{
  "encoder_arch": "tc_resnet",
  "model": "encoder-decoder audio transcriber",
  "dataset": "read English sentences (LibriTTS-R)",
  "train_examples": 15625,
  "gain_aug_db": 10,
  "time_shift_ms": 50,
  "n_mels": 40,
  "hop_length": 160,
  "input": "log_mel",
  "spec_augment": false,
  "win_length": 512,
  "tokenizer": "word",
  "vocab_size": 8027,
  "encoder_norm": "groupnorm",
  "encoder_activation": "silu",
  "encoder_weight_standardization": true,
  "encoder_drop_path": 0.2,
  "encoder_depths": [3, 3, 3],
  "encoder_kernel_size": 11,
  "encoder_stem": "single",
  "encoder_widths": [128, 192, 288],
  "fusion": "prefix",
  "label_smoothing": 0.05,
  "decoder_width": 128,
  "decoder_layers": 6,
  "decoder_norm": "layernorm",
  "decoder_norm_position": "res_post",
  "decoder_activation": "gelu",
  "decoder_mlp_ratio": 3,
  "decoder_head_dim": 48,
  "decoder_fused_qkv": false,
  "decoder_bias": "all",
  "decoder_qk_norm": false,
  "decoder_layer_scale_init": 0.1,
  "decoder_parallel_block": false,
  "decoder_inner_norm": false,
  "decoder_positions": "rope",
  "decoder_prefix_bidirectional": true,
  "decoder_connector": "linear",
  "decoder_tie_embeddings": false,
  "init": "trunc_normal_002",
  "residual_init": "scaled_by_depth",
  "optimizer": "soap",
  "beta2": 0.95,
  "lr": 0.0026,
  "beta1": 0.9,
  "shampoo_beta": 0.95,
  "eps": 1e-08,
  "precondition_frequency": 20,
  "max_precond_dim": 1024,
  "one_sided": false,
  "adamw_lr_other_params": 0.0017,
  "l1_shrink": 0.01,
  "ema_decay": 0.995,
  "steps": 13000,
  "batch_size": 64,
  "epochs": 53.2,
  "lr_schedule": "linear",
  "final_lr_fraction": 0.01,
  "warmup_steps": 260,
  "weight_decay": 0.03,
  "adamw_weight_decay_other_params": 0
}
Rows from block 2 of the text decoder of a small encoder-decoder audio transcriber, named by matrix and row number. Rows with one number belong to one neuron. Each number is 128 + 32 x the weight over its row's rms, rounded and kept within 0 to 255. All counts start at 0.
After each neuron's rows are labels from the 100 texts, of 14976, where the neuron reaches its highest value: "fires on" is the input token at the peak. Only what is clearly more common there than usual is listed. The data: read English sentences (LibriTTS-R). In brackets: how many of the 100, against the usual share in percent.
# fc1: MLP up (decoder.blocks.2.mlp.fc1.weight, 384x128), inputs 0-127
# fc2: MLP down (decoder.blocks.2.mlp.fc2.weight, 128x384, transposed), outputs 0-127

fc1.291 [  0 128 152 139 101 159 137 131 105 164 138 129 159 128 103 130 130  85 102 111 108 101 117 136 158 125 205  82  80 228 133 120 118 111 147 126 115 141 109 148 125 135 126 118  86 144 141 184 128 141 125 118 123 171  88 138 124 124 168  50 199 146 133 127 170 137 196 136 127 128  86  81 122 122  73 151 222 149 119 133 116 123  86  76 102 110 173 129  96  48 138 127 131 150 132  93 134 126 143 135 136 111 110 132 135 142 134 161 177 126 124  66 128 169 100 152 117 132 129 131  90 134 134 121 148  92 126 176]
fc2.291 [ 83 140 112 136  86 130 231 127 189 126  75 136 145 199 135  80 172 132 129 143 130 112 123 131 130 168 126 148 169  86 127 128 134 125 128 127 137 112  73 128 127 154 130 125 162 153 133 119 149 125 118 134 101 119 137  33 143 134 137  94 103 171 135 100  86 115 141 119 132 147 123 129 127 201 136 136  99 130 102 118 145 124 108 116 141 148 127 255 170  92 130 124 162 130  92 127 149 144  87 142 125 106 120 129 149 111 119 140 137 129 131 127 146 125  72 132 113 151 144 118 146 176 140 124 117  66  90 131]
fires on: "far" (8 vs 0); "announced" (8 vs 0); "dreadful" (7 vs 0); "certain" (7 vs 0)

fc1.302 [108 142 130 129  80 174 131 137 127 139  96 167 112 127  51 133 160 120 146 101 193 140 108  19 134 162 127  71 140 128 110 129 126 104 117 130 130 212 114 127 143 126 121 152  67 135 112 100  91  40 150  86 138  50 114 200 123 129 107  75 123 108 119 124  84 131 137  62 127 131 129 114 129 103 197  75 147 155  82 129  81 132  80 133 136 169 144 127 134 130 123 124 129 133 195 117 136 140 149 167 141 153 157 119 129 204 129 126 141 125 134 134 128 101 120 178 133 151  56 131 117 133 132 156 112 114  69 140]
fc2.302 [124 117 148 108 100 124  57 175 132 129 125 118  70 128  53 131 165 139 129 144 229 138 126  96 128 232  63  69 120  90 128 135 123 133 123 160 140 130 126 128 134 142 130 217 109 114 136 108 130 122 138  88 122 135 128 124 121 137  86 137 161 136 128 102 129 130  80 143 179  56 137 151 167 127 101 128 138 148 159 130 119 126 183 123 134 107 170 114 131 146 125 133 212 131 137 110 112 233 139 128 158  70 127 101  92 151 113 133 141 190 105 158 127 129 144 135  95 165 121 135 107 203  82 108 143 128 123 149]
fires on: "don't" (32 vs 0.1); "himself" (12 vs 0.1)

fc1.48 [127 135 123 110 129 142 122 123 134 194 122 121 146 129 145 166 116 118 119  81  76 117 103 139  61 134 161 138 138 163 173 129 100 143 136 127 123 126 123  54 147 127  95 110 128 127 127 123 116 150 135 100 120 132 147 127 124 154 255 128 158  94 165 122 127 141 171 141 106 118 128 129 118 130 132 119 129 123  54 129 132 163  57 118  34 122 109 100 128 111 247 151 116 113 140 134 107 144 119 138 131 137 199 155 151  22 131 123 129 149 123 113 128 227 130 135 106 147 164  91 120 127 123 168  72 129 125 130]
fc2.48 [100 116 164 139 131 109 132 139 113 170 137 156 153 176   4 118 118 140  81 207 110 127 120 130 132 130 136 128 135  89  98 126  63 130 181  57 119 143 129 115 173 136 163 162 127 128 106  75 127 121 125 122 121 114 156 106 125 120 145 154 148 139  97 143 121 137 178 197 181 101 147 124 151 133 130 128  67  94 192 130 141 100 148 128 124  79  84 131  85 101 191 125 189 140 155 128  90 107  92 123 153  85 128 109 114 147 111 137 193  90 159 151 130 124 111 214 116 139 126 132 104  97 169 144 175 194 136 156]
fires on: "don't" (20 vs 0.1); "thank" (10 vs 0)

fc1.229 [115 129 130  93 229 135 129 136 127 141 148 107 138 126 133 131 119 139  46 127 126 128 126 141 148 126 120 124 138 128  88 123 121 112 194 130 148 160 123 129 126 123 128 179 130 128 121 151 125 129 230 113  51  84 130 114 136 131 134 114 127 133  77 110  91 160 158  64 190 126 130 126 170 172 124 139 116 121 191 201 110 135  97 125 131 126 122 152 131 158 128 143 127 137 101 124 127 128 132 154  86  86 131 125 111 135 105 158   0 140 125  90 138  79 115 136 125 111 139 134 135 166 253 152  90 149 116 176]
fc2.229 [ 73 150 139 114  89 140 107 149  39  68 167 125 123 138 126 132  29 124  35 135 133 112 125  85 104 128 118 150 128 130 113  70 139 120 129 122 132 146 133 122 128 108 127 176 133 132 132 130 131 158 168 140 119 103 136 125 119 126 187 125 146 105 132 115 125 119 133 119 136 160 193 127 128  87 129 131   0 131 107 136 133 199 129 132 106 130  74 110 122  84  85 125 138 179 125 131 129 127  92  89 129 120 127 101 128 107  32 125  99 146 131 105 123 128 127 129 156  48 126 142 217 124 163 162 133 130 131 127]
fires on: "out" (31 vs 0.2); "some" (16 vs 0.1); "kind" (7 vs 0)

fc1.190 [127 124  57 130 144 144 125 171 130 129 138 127 137 142 209 255 128 118 139 128 117 129  85 131 161 160 129 129 132 124 117 166 160 122 146 135 117 137 185 153 137 136  84 110 119 125 169 112  82 133 159 107  87 156  58 127 164 126 129 117 188 173 144  71 132 131 129 128 142 128 160 102 193 105 127 121 126 129 196 110 151 126 129 136 244 120 114 159 100 102 118 136 142 125 123 149  48  84 119 205  84 149 128 166 142 131 134 119  78 129 131  77 134  94 104 122 107 129 118 131 127 121 138 164 123 129 151 104]
fc2.190 [121  94 121 124 123 171 132  67 129  32 102 123 111 176 140  89  80 146 127  66 120 127  80  95  14 129 146  72 129 123 151 133 130 154 144 181  89 141 159 131 127 127 120 152  96 118 119 135 154 115 132 135 134 133  96 120  74 132 163 130 109 124  81 122 135 136  98 138 118 194 195 141 124 100 130  76  95 110 169 153 170 144 115  79 136 126 131 143 130  92 136 128 120 153 117  99 106 204 133  78 197  94 120 152 153 127  88 146 125 131 142  68 111 155 204 167 133 184 132 130 125 197 131 132  97 168 139 136]
fires on: "out" (12 vs 0.2); "kind" (12 vs 0); "no" (9 vs 0.3)

fc1.247 [124 182 116  77 129 114 130 126 127 213 147 129 126 128 129 138 184 132 119 119 176 130 125 129 149 150  28 119 113 129  36 126 111 136 190 111 145 130 122 133 110 154  73 131  89 123 161 215 101 140  72 121 133  27 130 150 120 125 131 133 159 116 125 133 123 144 127  99  56 132  62 133 123 137 128 103 142  93 133 143 192 110 130 130 129 130 114 163 136  63 121 127 133 128 132 137 131 141  94 120 129 129   0 125 125 117  96  73 145 120 103 173 125 129 118 144 134 106 132 118 145 130 129 119 115 125 128  78]
fc2.247 [126 128  93 137 170 129 137 117 108 124 110 159 155 167 134 130  61 110 153   0 178 128 106 108 110 123 131 133  93 127 128  59  72 146  86 125 141 128 136 128 127 112 137 170 114 172 126 166 123 107 155  56 136 116 129  68  72 117 135 117 135 128 158 115 127 117 124 176  76 150 145 127 144 114  91 135 194 131 132 130 133 130 121 151 165 127 113 113 107 173 126 119 122  44 138 137 132 149 131 101 124 150 126 134 131  71 107  94 114 135  90 128 129 173 199 144 132 138 184 135  91 129  66 135 123 140 127 120]
fires on: "'" (18 vs 0.7); "shall" (9 vs 0.1)

fc1.3 [124 118 158 133 120 133 101 122  93 190 129  90 129 128 119 129 123 116 121 126  20 132 106  98 128 135 120  84 139 101 118 111  58 168 131 140 118 135 138 104 128 127 144 113 145 154 126 131 126 130 122 253 130  73 129 121 103 128 125 123 127 195 121 113 132 130 125 144 157 132 129 150 115 127 137 147 104 132  89  91 128  41 155 145 132 194 217 131 142 138 136 119 125 132 113 123 147 187  94 120 167  47 137 142 138  75 164 116 185  99 138 218 145 119 124 103 104 174 132 203 136 113 117 172 101 159 170 113]
fc2.3 [117 145 128 130 104 109 128 105 129 134 125 131 117 155 183 148 125 136  62 108 128 144 127 186 125 125  70 130 184 129 139 141 124  46 127 128 177 135 127 125 129 120 149  49 126 124 112 145 186 127 125  69 127 122  93 134 132 128 175 117 131 126 136 155 163 123  71 126 133 118 123 131 142 131 127 130 101 131 132 129 175 163 210 129 184 124 125 136 124 155 141  86 120 146 125 187 131 157 131 152 188 134 131 110 127 131 144  71  93 176 154 138 134 119 131 124  93 121 133 125 136  99 120  57 193 255 133 167]
fires on: "so" (15 vs 0.3); "quickly" (9 vs 0); "o" (9 vs 0)

fc1.74 [119 123 119 190 117 129 178 122 133 129 131 206 140 138 196 116 179 126 131 178 116 165 121 131 140 129 110 125 121 120  72 144 116 191 106 201 133 140 124  68  75  80 127  77 113 135 131 106 143 127 205 151 142 114 132 189 121 142  94 123 139 118 130 162 127 118 162  83 117 137 127  82 128 104 147 125  91  83 193 133  98 108 135 107 142 120 124 133 115 158 134 130 124  93 126 129 255 174 137 129 167 138 127 141 130 111 144 102 116 171 222 120 191 143 105 108 128 128  91 103 128 103 140 209 112 129 129 131]
fc2.74 [131 121 126 128 113 116 124 117 113 127 128 134 167 105 219 117 125 146 146 186 145 159 136  97 141 205 123 104  93 123 136 129 169 125 147  83 109 146  97 175 163 123 129  95 176 116  79 106 132 112 123 148 112 100 123 130 146 116 126 132 116 134 129 112 113 131 125 135 129 146 132 133 115 120 160 126  92 126 132 111 134 255 179 100 105 113 102  95 114 105 111 128 155 125  59 131 117 122 188 136 115 139 130 155 138 138 128  82 135  90 132 125 133 141 135  94  57 107 102 109 132 144 140 128  70 189 131 169]
fires on: "i've" (41 vs 0); "who" (26 vs 0.1); "you're" (14 vs 0); "i'll" (7 vs 0.1)

fc1.219 [134 118 123 215 137 127  71 141 121 116 129 133 104 197 100 124 134 119 131 144  80 102 128 117 139  94 127 129 110 111 141 129 136 172 119 132 133 105 130 128 114 126 186 124 129 126 121 231 127  49 128 184 129 134  96 145 121 138 128 142 142 124 165 136 130 118  99 120 144 136 124 103 214 127 175 218 111 109 126 163 229 127 128 129 119 187 130 127 106 131 160 115 221 130 126 128 129 151 128 153 146 128 129 133  66 142 129 154 124 118 255 127 127 146 126 124 133 143 120 131 153 133 133 131 113 153 130 126]
fc2.219 [112 139 114 194 129 124 108 113  84  77 116 127 121 182 128 118  71  92  29 140  62 128 134 137 130 149 119  84 140 171 129 124 108 135  95 124 130 179 106 132 106 126 227 129 144 131 127 125 143  92 133 133 131 145  89  99 104  42 142 127 126 121 116 130 131 133 156 129 147 133  52 136 124 121 131 136 125 130 135 127 150 137 133 105 125  94 129  90 115 180 127 100 157 133 160 100  77  27 127 124 134 124 115 116 126  98 136 131  64 128 255 123 124 139 162 116 103 105 123 131 121 129 165 150 116 104 130 135]
fires on: "'" (16 vs 0.7); "how" (15 vs 0.1); "until" (12 vs 0); "natural" (8 vs 0)

fc1.33 [139 113 187 118 154 118 100  93 143 160 114 162 148 137 126 127 138 145 116 146 132 133 128 255  75 127  90 113  61 137 129 167 139  63 185 128 120 132 139 120 118 115 107 178 101 133 230 142 125 230 131 130 121 143 130 126 118  68 127 128  63 127 146 128 133 128 120 137  95 120 165 153  91 171 132 118 126 112  89 122 112 138 146 136 118 129  57  63 118 179 153 133 128 115  71 145 126 112 152 128 100  79 127 119 130 139 112 172 147 135 119 146 133 186  93 149 129 127 137 125 107 158 144 134 108 150 137  81]
fc2.33 [188 118 136 113 125 109  90 126 148  20 131 147 143  84 129 131 126 135 145 137 126 106 133 130 137 177 142  91 127 117 135 157 124 129 120 129 145 150  91 142 117  61 126 132 151 124 139 177 128 163 127   0 101 126 137 128 113  92 153 153 149 124 128 123 121 136 134 131 122 137 134 102 124 127 146 127 146  89 151 127 130 100 153 168 139 128 124 108 130 130 121 125  97 108 112 126 100  43 153 221 110 174 129 144  37 136 140 130 205 160 133 124 155 145 126 146 133 125 165 131  64 124 134 119 168  94 109 127]
fires on: "'" (21 vs 0.7)