A small encoder-decoder audio transcriber, trained from scratch: encoder activation silu.
Rows from block 3 of the audio encoder, named by matrix and row number. Rows with one number belong to one channel. Each number is 200 + 40 x the weight over its row's rms, rounded and kept within 0 to 999. All counts start at 0. After the name is the row's rms in percent of the matrix's.
# convs0: first width-11 conv, stride 2 (encoder.blocks.3.convs.0.weight, 192x128x11, standardized in use), inputs 85-89, a 11 kernel for each
# convs1: second width-11 conv (encoder.blocks.3.convs.1.weight, 192x192x11, standardized in use, transposed), outputs 85-89, a 11 kernel for each
convs0.41,101,201,160,194,220,199,250,267,195,213,326,198,202,211,202,181,72,49,202,199,198,110,150,207,148,191,203,221,200,148,210,219,221,172,217,238,199,169,207,234,302,312,254,222,166,197,193,193,199,202,208,164,203,315,239,204
convs1.41,101,210,200,191,191,196,322,450,190,192,232,200,202,175,198,223,198,200,241,268,251,221,200,183,205,204,200,200,183,163,177,198,313,320,204,189,196,187,241,216,180,174,161,234,204,268,216,206,154,214,202,184,118,197,200,191
convs0.42,102,163,164,173,207,208,191,205,249,274,213,194,214,181,196,197,60,210,184,169,205,200,199,156,149,127,190,232,228,209,194,173,179,179,245,191,204,188,87,216,177,198,178,207,139,185,213,197,152,205,182,161,203,153,208,119
convs1.42,108,257,162,188,176,180,180,113,227,242,200,200,185,200,252,279,263,202,187,203,89,174,173,200,197,178,179,190,192,160,164,195,251,243,218,275,225,236,154,206,188,221,192,121,254,199,181,269,262,191,198,199,195,176,223,207
convs0.43,104,205,200,198,139,212,220,190,173,221,160,186,317,238,179,177,114,223,255,227,188,199,242,193,185,202,234,201,177,200,171,197,184,151,213,290,285,192,208,181,179,200,163,203,186,188,196,263,206,253,193,177,194,175,206,203
convs1.43,112,202,210,248,212,203,123,93,141,196,202,206,236,198,205,172,187,228,187,192,203,175,229,203,107,199,216,199,154,223,201,207,256,201,231,265,200,205,205,43,34,207,235,199,147,228,172,182,200,204,199,201,234,172,199,201
convs0.44,083,144,208,280,305,115,165,302,168,276,209,130,189,202,189,232,217,162,118,201,195,202,201,208,217,207,201,197,226,215,233,197,219,270,213,228,278,217,234,201,187,212,290,258,245,208,201,215,195,275,214,235,281,250,217,172
convs1.44,102,131,204,191,151,203,157,185,355,201,210,251,293,131,228,201,199,195,210,284,208,247,241,194,201,196,204,208,195,117,188,198,167,185,175,212,207,213,229,189,187,198,201,222,218,164,211,163,180,202,190,213,289,281,147,251
convs0.45,083,346,205,143,0,196,205,291,154,143,183,199,149,169,195,202,207,230,204,183,215,193,205,196,195,168,187,215,79,223,202,235,302,290,292,199,193,215,201,286,246,188,199,229,216,126,130,224,215,221,188,206,186,162,200,250
convs1.45,094,191,247,196,172,190,198,156,196,207,285,188,185,272,204,221,131,196,253,199,172,241,231,264,164,226,204,208,184,191,207,173,201,227,156,100,214,199,216,198,120,254,202,205,143,171,200,190,217,213,201,192,209,214,266,341
convs0.46,098,180,281,218,189,194,210,184,192,207,140,199,207,236,202,192,199,237,203,244,230,198,204,190,191,253,192,151,202,191,144,188,186,180,210,235,203,202,185,218,279,205,260,236,283,184,202,191,161,240,202,161,162,178,174,136
convs1.46,101,198,199,228,198,200,200,186,121,188,186,162,203,202,302,182,196,181,173,200,200,181,199,175,203,205,206,320,305,367,204,186,143,238,211,293,205,205,162,93,188,196,223,183,209,211,189,201,184,202,206,157,204,188,193,209
convs0.47,097,93,167,199,206,199,158,195,278,254,197,228,198,204,218,223,222,200,114,120,57,233,183,193,217,167,205,196,206,214,194,187,113,212,150,188,182,253,241,202,203,203,216,199,198,199,198,199,186,208,198,200,215,205,200,241
convs1.47,100,250,190,193,229,193,262,312,212,249,196,191,212,149,171,245,200,143,203,200,200,166,255,202,197,141,209,220,229,201,208,185,182,213,241,200,253,199,129,165,132,193,200,210,200,262,198,212,200,159,172,249,226,200,241,195
convs0.48,090,194,202,256,202,219,277,197,201,208,230,290,204,142,172,204,207,221,209,153,174,207,212,204,238,200,219,199,221,196,198,255,180,191,207,150,118,202,203,203,197,238,192,200,202,208,245,205,201,207,236,93,78,255,179,282
convs1.48,099,199,283,202,194,127,208,198,199,190,274,198,191,186,184,284,171,284,279,197,211,183,203,237,211,106,199,321,251,213,217,182,147,204,217,209,235,245,154,213,211,199,181,204,236,234,196,186,219,173,168,106,198,197,198,242
convs0.49,099,198,178,189,216,216,198,273,260,306,259,204,225,415,284,228,202,205,214,194,203,200,191,206,203,162,171,162,182,90,166,210,193,201,202,203,244,202,217,254,97,197,212,194,203,237,198,208,189,268,317,309,200,194,203,264
convs1.49,095,192,205,197,82,185,253,191,181,243,197,232,200,80,188,194,172,216,215,201,191,244,207,235,261,256,192,154,199,147,235,223,199,186,247,191,200,212,270,189,193,212,165,167,183,203,160,179,204,234,196,206,175,205,147,178
convs0.50,100,380,195,178,200,156,233,202,179,193,178,191,209,200,176,201,183,222,197,229,218,283,198,181,189,202,203,135,319,155,187,174,203,95,198,141,145,205,148,200,190,231,198,200,201,212,198,182,155,198,201,195,203,199,197,203
convs1.50,101,195,175,249,212,283,104,221,224,157,108,185,165,186,200,229,219,201,117,231,188,187,111,219,251,144,222,268,229,172,134,202,195,217,258,296,190,144,162,210,201,188,262,285,130,211,272,219,228,234,216,212,203,163,233,139
convs0.51,088,202,166,242,175,193,200,188,160,181,240,394,200,252,198,179,266,289,235,202,197,200,228,217,191,169,201,177,204,140,179,196,203,261,222,157,227,179,193,201,207,199,203,179,200,163,196,199,206,213,217,191,170,198,198,206
convs1.51,088,219,202,206,161,203,215,243,101,215,195,196,261,292,192,245,202,299,253,192,190,200,197,219,243,183,199,212,231,220,217,237,209,214,129,217,326,186,204,196,213,235,212,361,230,207,207,234,177,202,198,145,199,200,255,331
convs0.52,093,188,184,195,184,194,196,88,203,181,216,180,129,210,198,214,220,224,193,186,176,178,211,209,196,206,183,220,203,200,201,135,203,264,200,195,194,246,362,298,401,242,214,169,195,212,187,213,200,175,167,199,199,209,192,290
convs1.52,096,203,214,216,168,200,191,232,212,275,215,195,242,189,215,190,188,85,184,191,198,184,108,166,173,206,195,211,179,187,320,204,221,202,241,192,196,180,146,130,217,257,263,251,253,194,161,257,196,195,234,235,174,203,186,208
convs0.53,106,197,278,215,191,124,207,161,215,152,193,202,87,198,210,153,197,216,205,236,201,197,185,204,246,232,112,340,184,172,192,201,198,201,232,182,173,86,199,167,172,199,210,185,183,215,190,200,201,203,147,294,158,264,200,208
convs1.53,100,197,218,179,198,121,200,201,202,204,204,312,238,188,127,210,242,143,217,193,184,230,173,186,227,255,130,137,200,102,195,188,139,229,228,205,207,180,199,211,196,224,199,221,209,187,209,216,188,168,143,152,199,187,217,265
convs0.54,121,205,245,189,154,170,206,150,223,216,203,203,141,202,211,223,136,251,208,201,190,196,211,180,223,221,201,201,125,40,235,200,196,198,177,208,195,195,149,215,223,206,135,195,206,195,217,210,208,210,209,215,199,206,229,191
convs1.54,103,202,183,204,172,190,194,199,182,192,222,256,202,95,200,213,243,203,202,200,218,129,222,195,219,226,244,219,179,241,206,220,198,204,218,235,217,194,192,81,171,144,201,225,147,185,205,201,192,200,195,204,192,206,197,212
convs0.55,090,200,254,201,224,178,128,195,200,260,257,178,185,215,198,196,202,167,161,190,218,216,170,237,216,211,196,241,225,252,166,253,245,250,84,186,118,190,143,196,204,200,205,199,276,231,169,202,164,201,192,166,219,203,201,212
convs1.55,098,195,200,238,210,267,133,145,192,220,210,162,191,211,196,233,204,193,217,205,104,197,247,179,176,214,201,188,178,162,187,200,201,192,182,197,217,179,205,194,217,154,174,198,206,194,178,133,200,200,135,207,213,203,200,174
convs0.56,100,212,201,158,182,183,179,199,131,494,196,319,216,191,200,203,287,241,116,212,185,199,197,224,206,369,217,202,187,162,198,259,223,172,294,234,159,204,204,197,201,172,188,192,202,148,164,107,203,201,200,201,150,204,185,182
convs1.56,099,267,216,191,200,212,185,37,131,167,150,161,202,157,195,199,246,219,219,216,139,193,316,167,201,265,194,200,306,230,235,210,223,208,199,196,170,510,428,200,202,200,205,212,218,177,126,115,204,199,225,202,199,266,216,255
convs0.57,100,188,235,237,165,186,196,212,297,256,200,117,244,191,165,199,148,166,314,195,246,200,259,200,254,166,31,184,194,195,183,237,187,138,202,204,155,187,188,228,195,172,162,180,205,230,219,191,168,163,214,223,207,204,172,254
convs1.57,104,199,237,189,201,188,211,197,200,179,246,244,216,195,243,199,154,193,166,209,167,323,194,149,188,205,187,175,201,209,199,276,243,204,268,182,210,187,200,188,140,194,141,185,139,180,237,162,197,177,191,320,229,287,231,174
convs0.58,102,240,194,277,215,171,67,175,218,199,200,209,217,198,212,183,208,197,179,217,200,198,207,151,208,163,200,243,174,210,170,190,202,165,203,186,264,249,217,179,201,183,189,179,196,200,264,162,206,199,61,259,202,206,153,205
convs1.58,102,234,192,180,201,367,322,198,217,192,189,204,207,203,232,72,200,328,191,232,195,278,190,209,253,209,207,150,205,290,252,233,207,210,141,270,199,211,174,216,205,173,138,182,188,174,278,193,212,194,217,194,187,194,178,277
convs0.59,099,198,199,169,170,158,240,206,198,266,227,200,205,198,200,194,118,203,72,181,189,259,232,249,201,197,200,165,205,140,192,185,174,200,179,210,200,193,116,205,277,195,270,201,182,205,145,138,200,206,196,202,161,215,204,193
convs1.59,100,200,267,203,199,198,192,203,204,211,273,263,213,255,217,207,217,176,132,240,306,194,185,193,195,187,233,229,99,159,162,182,215,168,146,187,186,206,195,138,197,198,171,221,148,200,197,167,177,204,187,187,214,182,66,173
convs0.60,110,244,202,220,216,270,200,291,217,166,158,204,234,198,173,242,204,201,116,195,222,156,218,286,204,208,188,204,290,241,185,208,313,239,200,172,210,200,198,196,220,203,177,163,198,199,230,182,192,139,206,199,216,198,202,190
convs1.60,098,358,238,146,167,192,180,232,200,138,197,184,214,192,245,193,264,266,130,63,276,213,200,226,201,182,188,191,195,260,200,223,200,199,192,227,103,198,222,189,228,183,193,227,152,201,154,171,228,245,135,169,135,205,189,194
convs0.61,095,196,211,165,199,159,188,179,226,191,146,200,223,222,189,162,192,192,220,267,173,190,168,205,126,202,160,218,210,340,269,150,201,200,231,181,197,222,247,195,236,205,200,203,217,203,217,248,185,191,199,199,165,214,193,201
convs1.61,100,219,249,192,221,136,187,211,214,169,203,267,159,227,204,200,184,215,191,254,204,202,200,206,191,204,225,200,211,219,214,204,164,195,260,230,199,214,219,177,163,199,243,212,170,215,205,204,223,199,167,200,163,167,205,203
convs0.62,097,153,352,126,193,166,204,141,203,200,278,223,200,173,203,193,199,251,112,199,200,178,199,165,191,133,200,166,209,206,279,214,216,210,205,211,200,193,167,194,198,176,194,200,191,203,169,202,226,200,204,187,208,200,198,143
convs1.62,092,197,241,216,229,258,202,172,158,212,209,199,199,179,188,198,209,36,171,204,200,195,126,204,205,208,181,132,214,189,270,184,219,222,221,102,259,229,211,173,199,207,203,199,209,279,226,225,226,276,200,223,197,155,197,201
convs0.63,088,201,168,162,178,201,224,130,211,217,157,116,213,281,195,195,198,182,226,238,174,201,190,193,199,199,175,177,173,294,303,202,157,236,222,196,200,188,206,195,199,198,194,278,206,197,196,187,201,199,195,205,167,201,205,185
convs1.63,090,162,166,203,83,191,273,218,195,168,220,330,213,165,199,187,201,217,198,185,188,211,208,209,232,203,243,196,210,176,233,221,260,201,195,165,184,200,200,170,191,216,230,121,181,188,232,210,210,187,139,169,212,197,195,176
convs0.64,106,145,196,265,184,180,202,211,205,201,244,139,205,196,133,163,202,210,204,209,210,207,228,203,207,194,213,198,198,200,172,173,223,78,231,209,206,200,204,200,199,168,210,244,195,200,186,212,199,174,153,203,187,212,206,244
convs1.64,095,200,208,215,239,242,276,201,210,217,254,204,128,160,179,134,220,150,157,216,186,202,384,202,217,169,215,250,198,262,273,200,186,232,167,180,246,195,197,201,188,335,189,205,200,213,200,161,198,215,208,253,237,196,194,201
convs0.65,096,146,149,174,216,198,151,168,177,144,251,181,261,208,161,154,142,199,180,133,207,228,240,112,151,263,307,189,142,112,78,114,138,173,197,197,203,206,154,206,198,188,205,247,200,200,201,227,193,187,281,192,201,154,208,201
convs1.65,101,200,229,203,187,183,206,193,227,183,207,299,253,193,277,206,202,195,178,181,167,342,211,197,240,147,137,230,202,332,233,198,198,263,217,170,227,185,175,201,202,207,199,205,276,265,195,195,273,200,194,194,151,200,191,178
convs0.66,132,196,210,248,191,344,244,152,206,205,198,248,246,206,143,216,203,216,194,205,247,194,169,274,175,198,201,209,199,213,198,198,184,203,211,266,197,133,138,174,186,204,202,254,196,188,181,312,229,204,200,201,209,223,200,241
convs1.66,113,260,225,188,235,168,201,196,114,195,232,154,171,195,226,205,162,203,212,336,179,221,185,198,209,216,185,197,260,223,249,164,128,206,195,200,251,293,221,188,342,177,164,173,197,177,199,183,131,205,189,239,185,74,146,194
convs0.67,097,207,208,198,186,103,173,224,235,250,197,196,102,207,292,212,200,242,188,210,165,198,219,200,198,208,185,156,160,211,173,193,163,200,213,200,223,183,200,165,198,196,161,201,186,291,209,189,196,200,190,470,222,178,213,240
convs1.67,108,205,245,194,206,208,170,207,136,201,296,214,211,211,195,239,220,209,197,199,182,190,208,210,200,266,199,238,252,152,148,196,205,177,177,190,186,190,249,195,83,236,206,227,239,205,200,228,193,200,194,196,296,217,258,219
convs0.68,112,131,169,297,204,241,195,172,243,315,143,122,206,257,150,209,185,201,171,214,195,221,206,152,198,199,189,191,202,262,273,306,167,155,196,240,278,189,67,225,199,320,261,238,345,182,189,180,207,206,186,187,146,224,194,193
convs1.68,107,230,197,191,214,179,196,194,197,199,204,199,199,190,173,131,188,212,252,304,227,204,301,204,138,234,193,267,240,234,302,220,202,200,174,205,164,67,134,239,195,89,179,233,209,201,149,206,173,168,213,187,195,164,189,198
convs0.69,108,186,212,207,176,139,199,189,220,202,220,201,226,200,326,285,241,96,200,231,199,186,201,265,221,163,215,270,200,240,156,80,217,214,155,185,285,198,209,215,198,228,213,196,225,184,212,201,60,158,236,201,195,179,208,202
convs1.69,109,213,211,161,207,192,204,193,185,204,198,210,205,196,203,216,173,203,254,248,203,225,115,210,201,163,211,194,167,221,184,186,259,219,196,140,205,189,214,172,192,233,244,220,231,220,192,195,209,183,190,226,186,114,130,189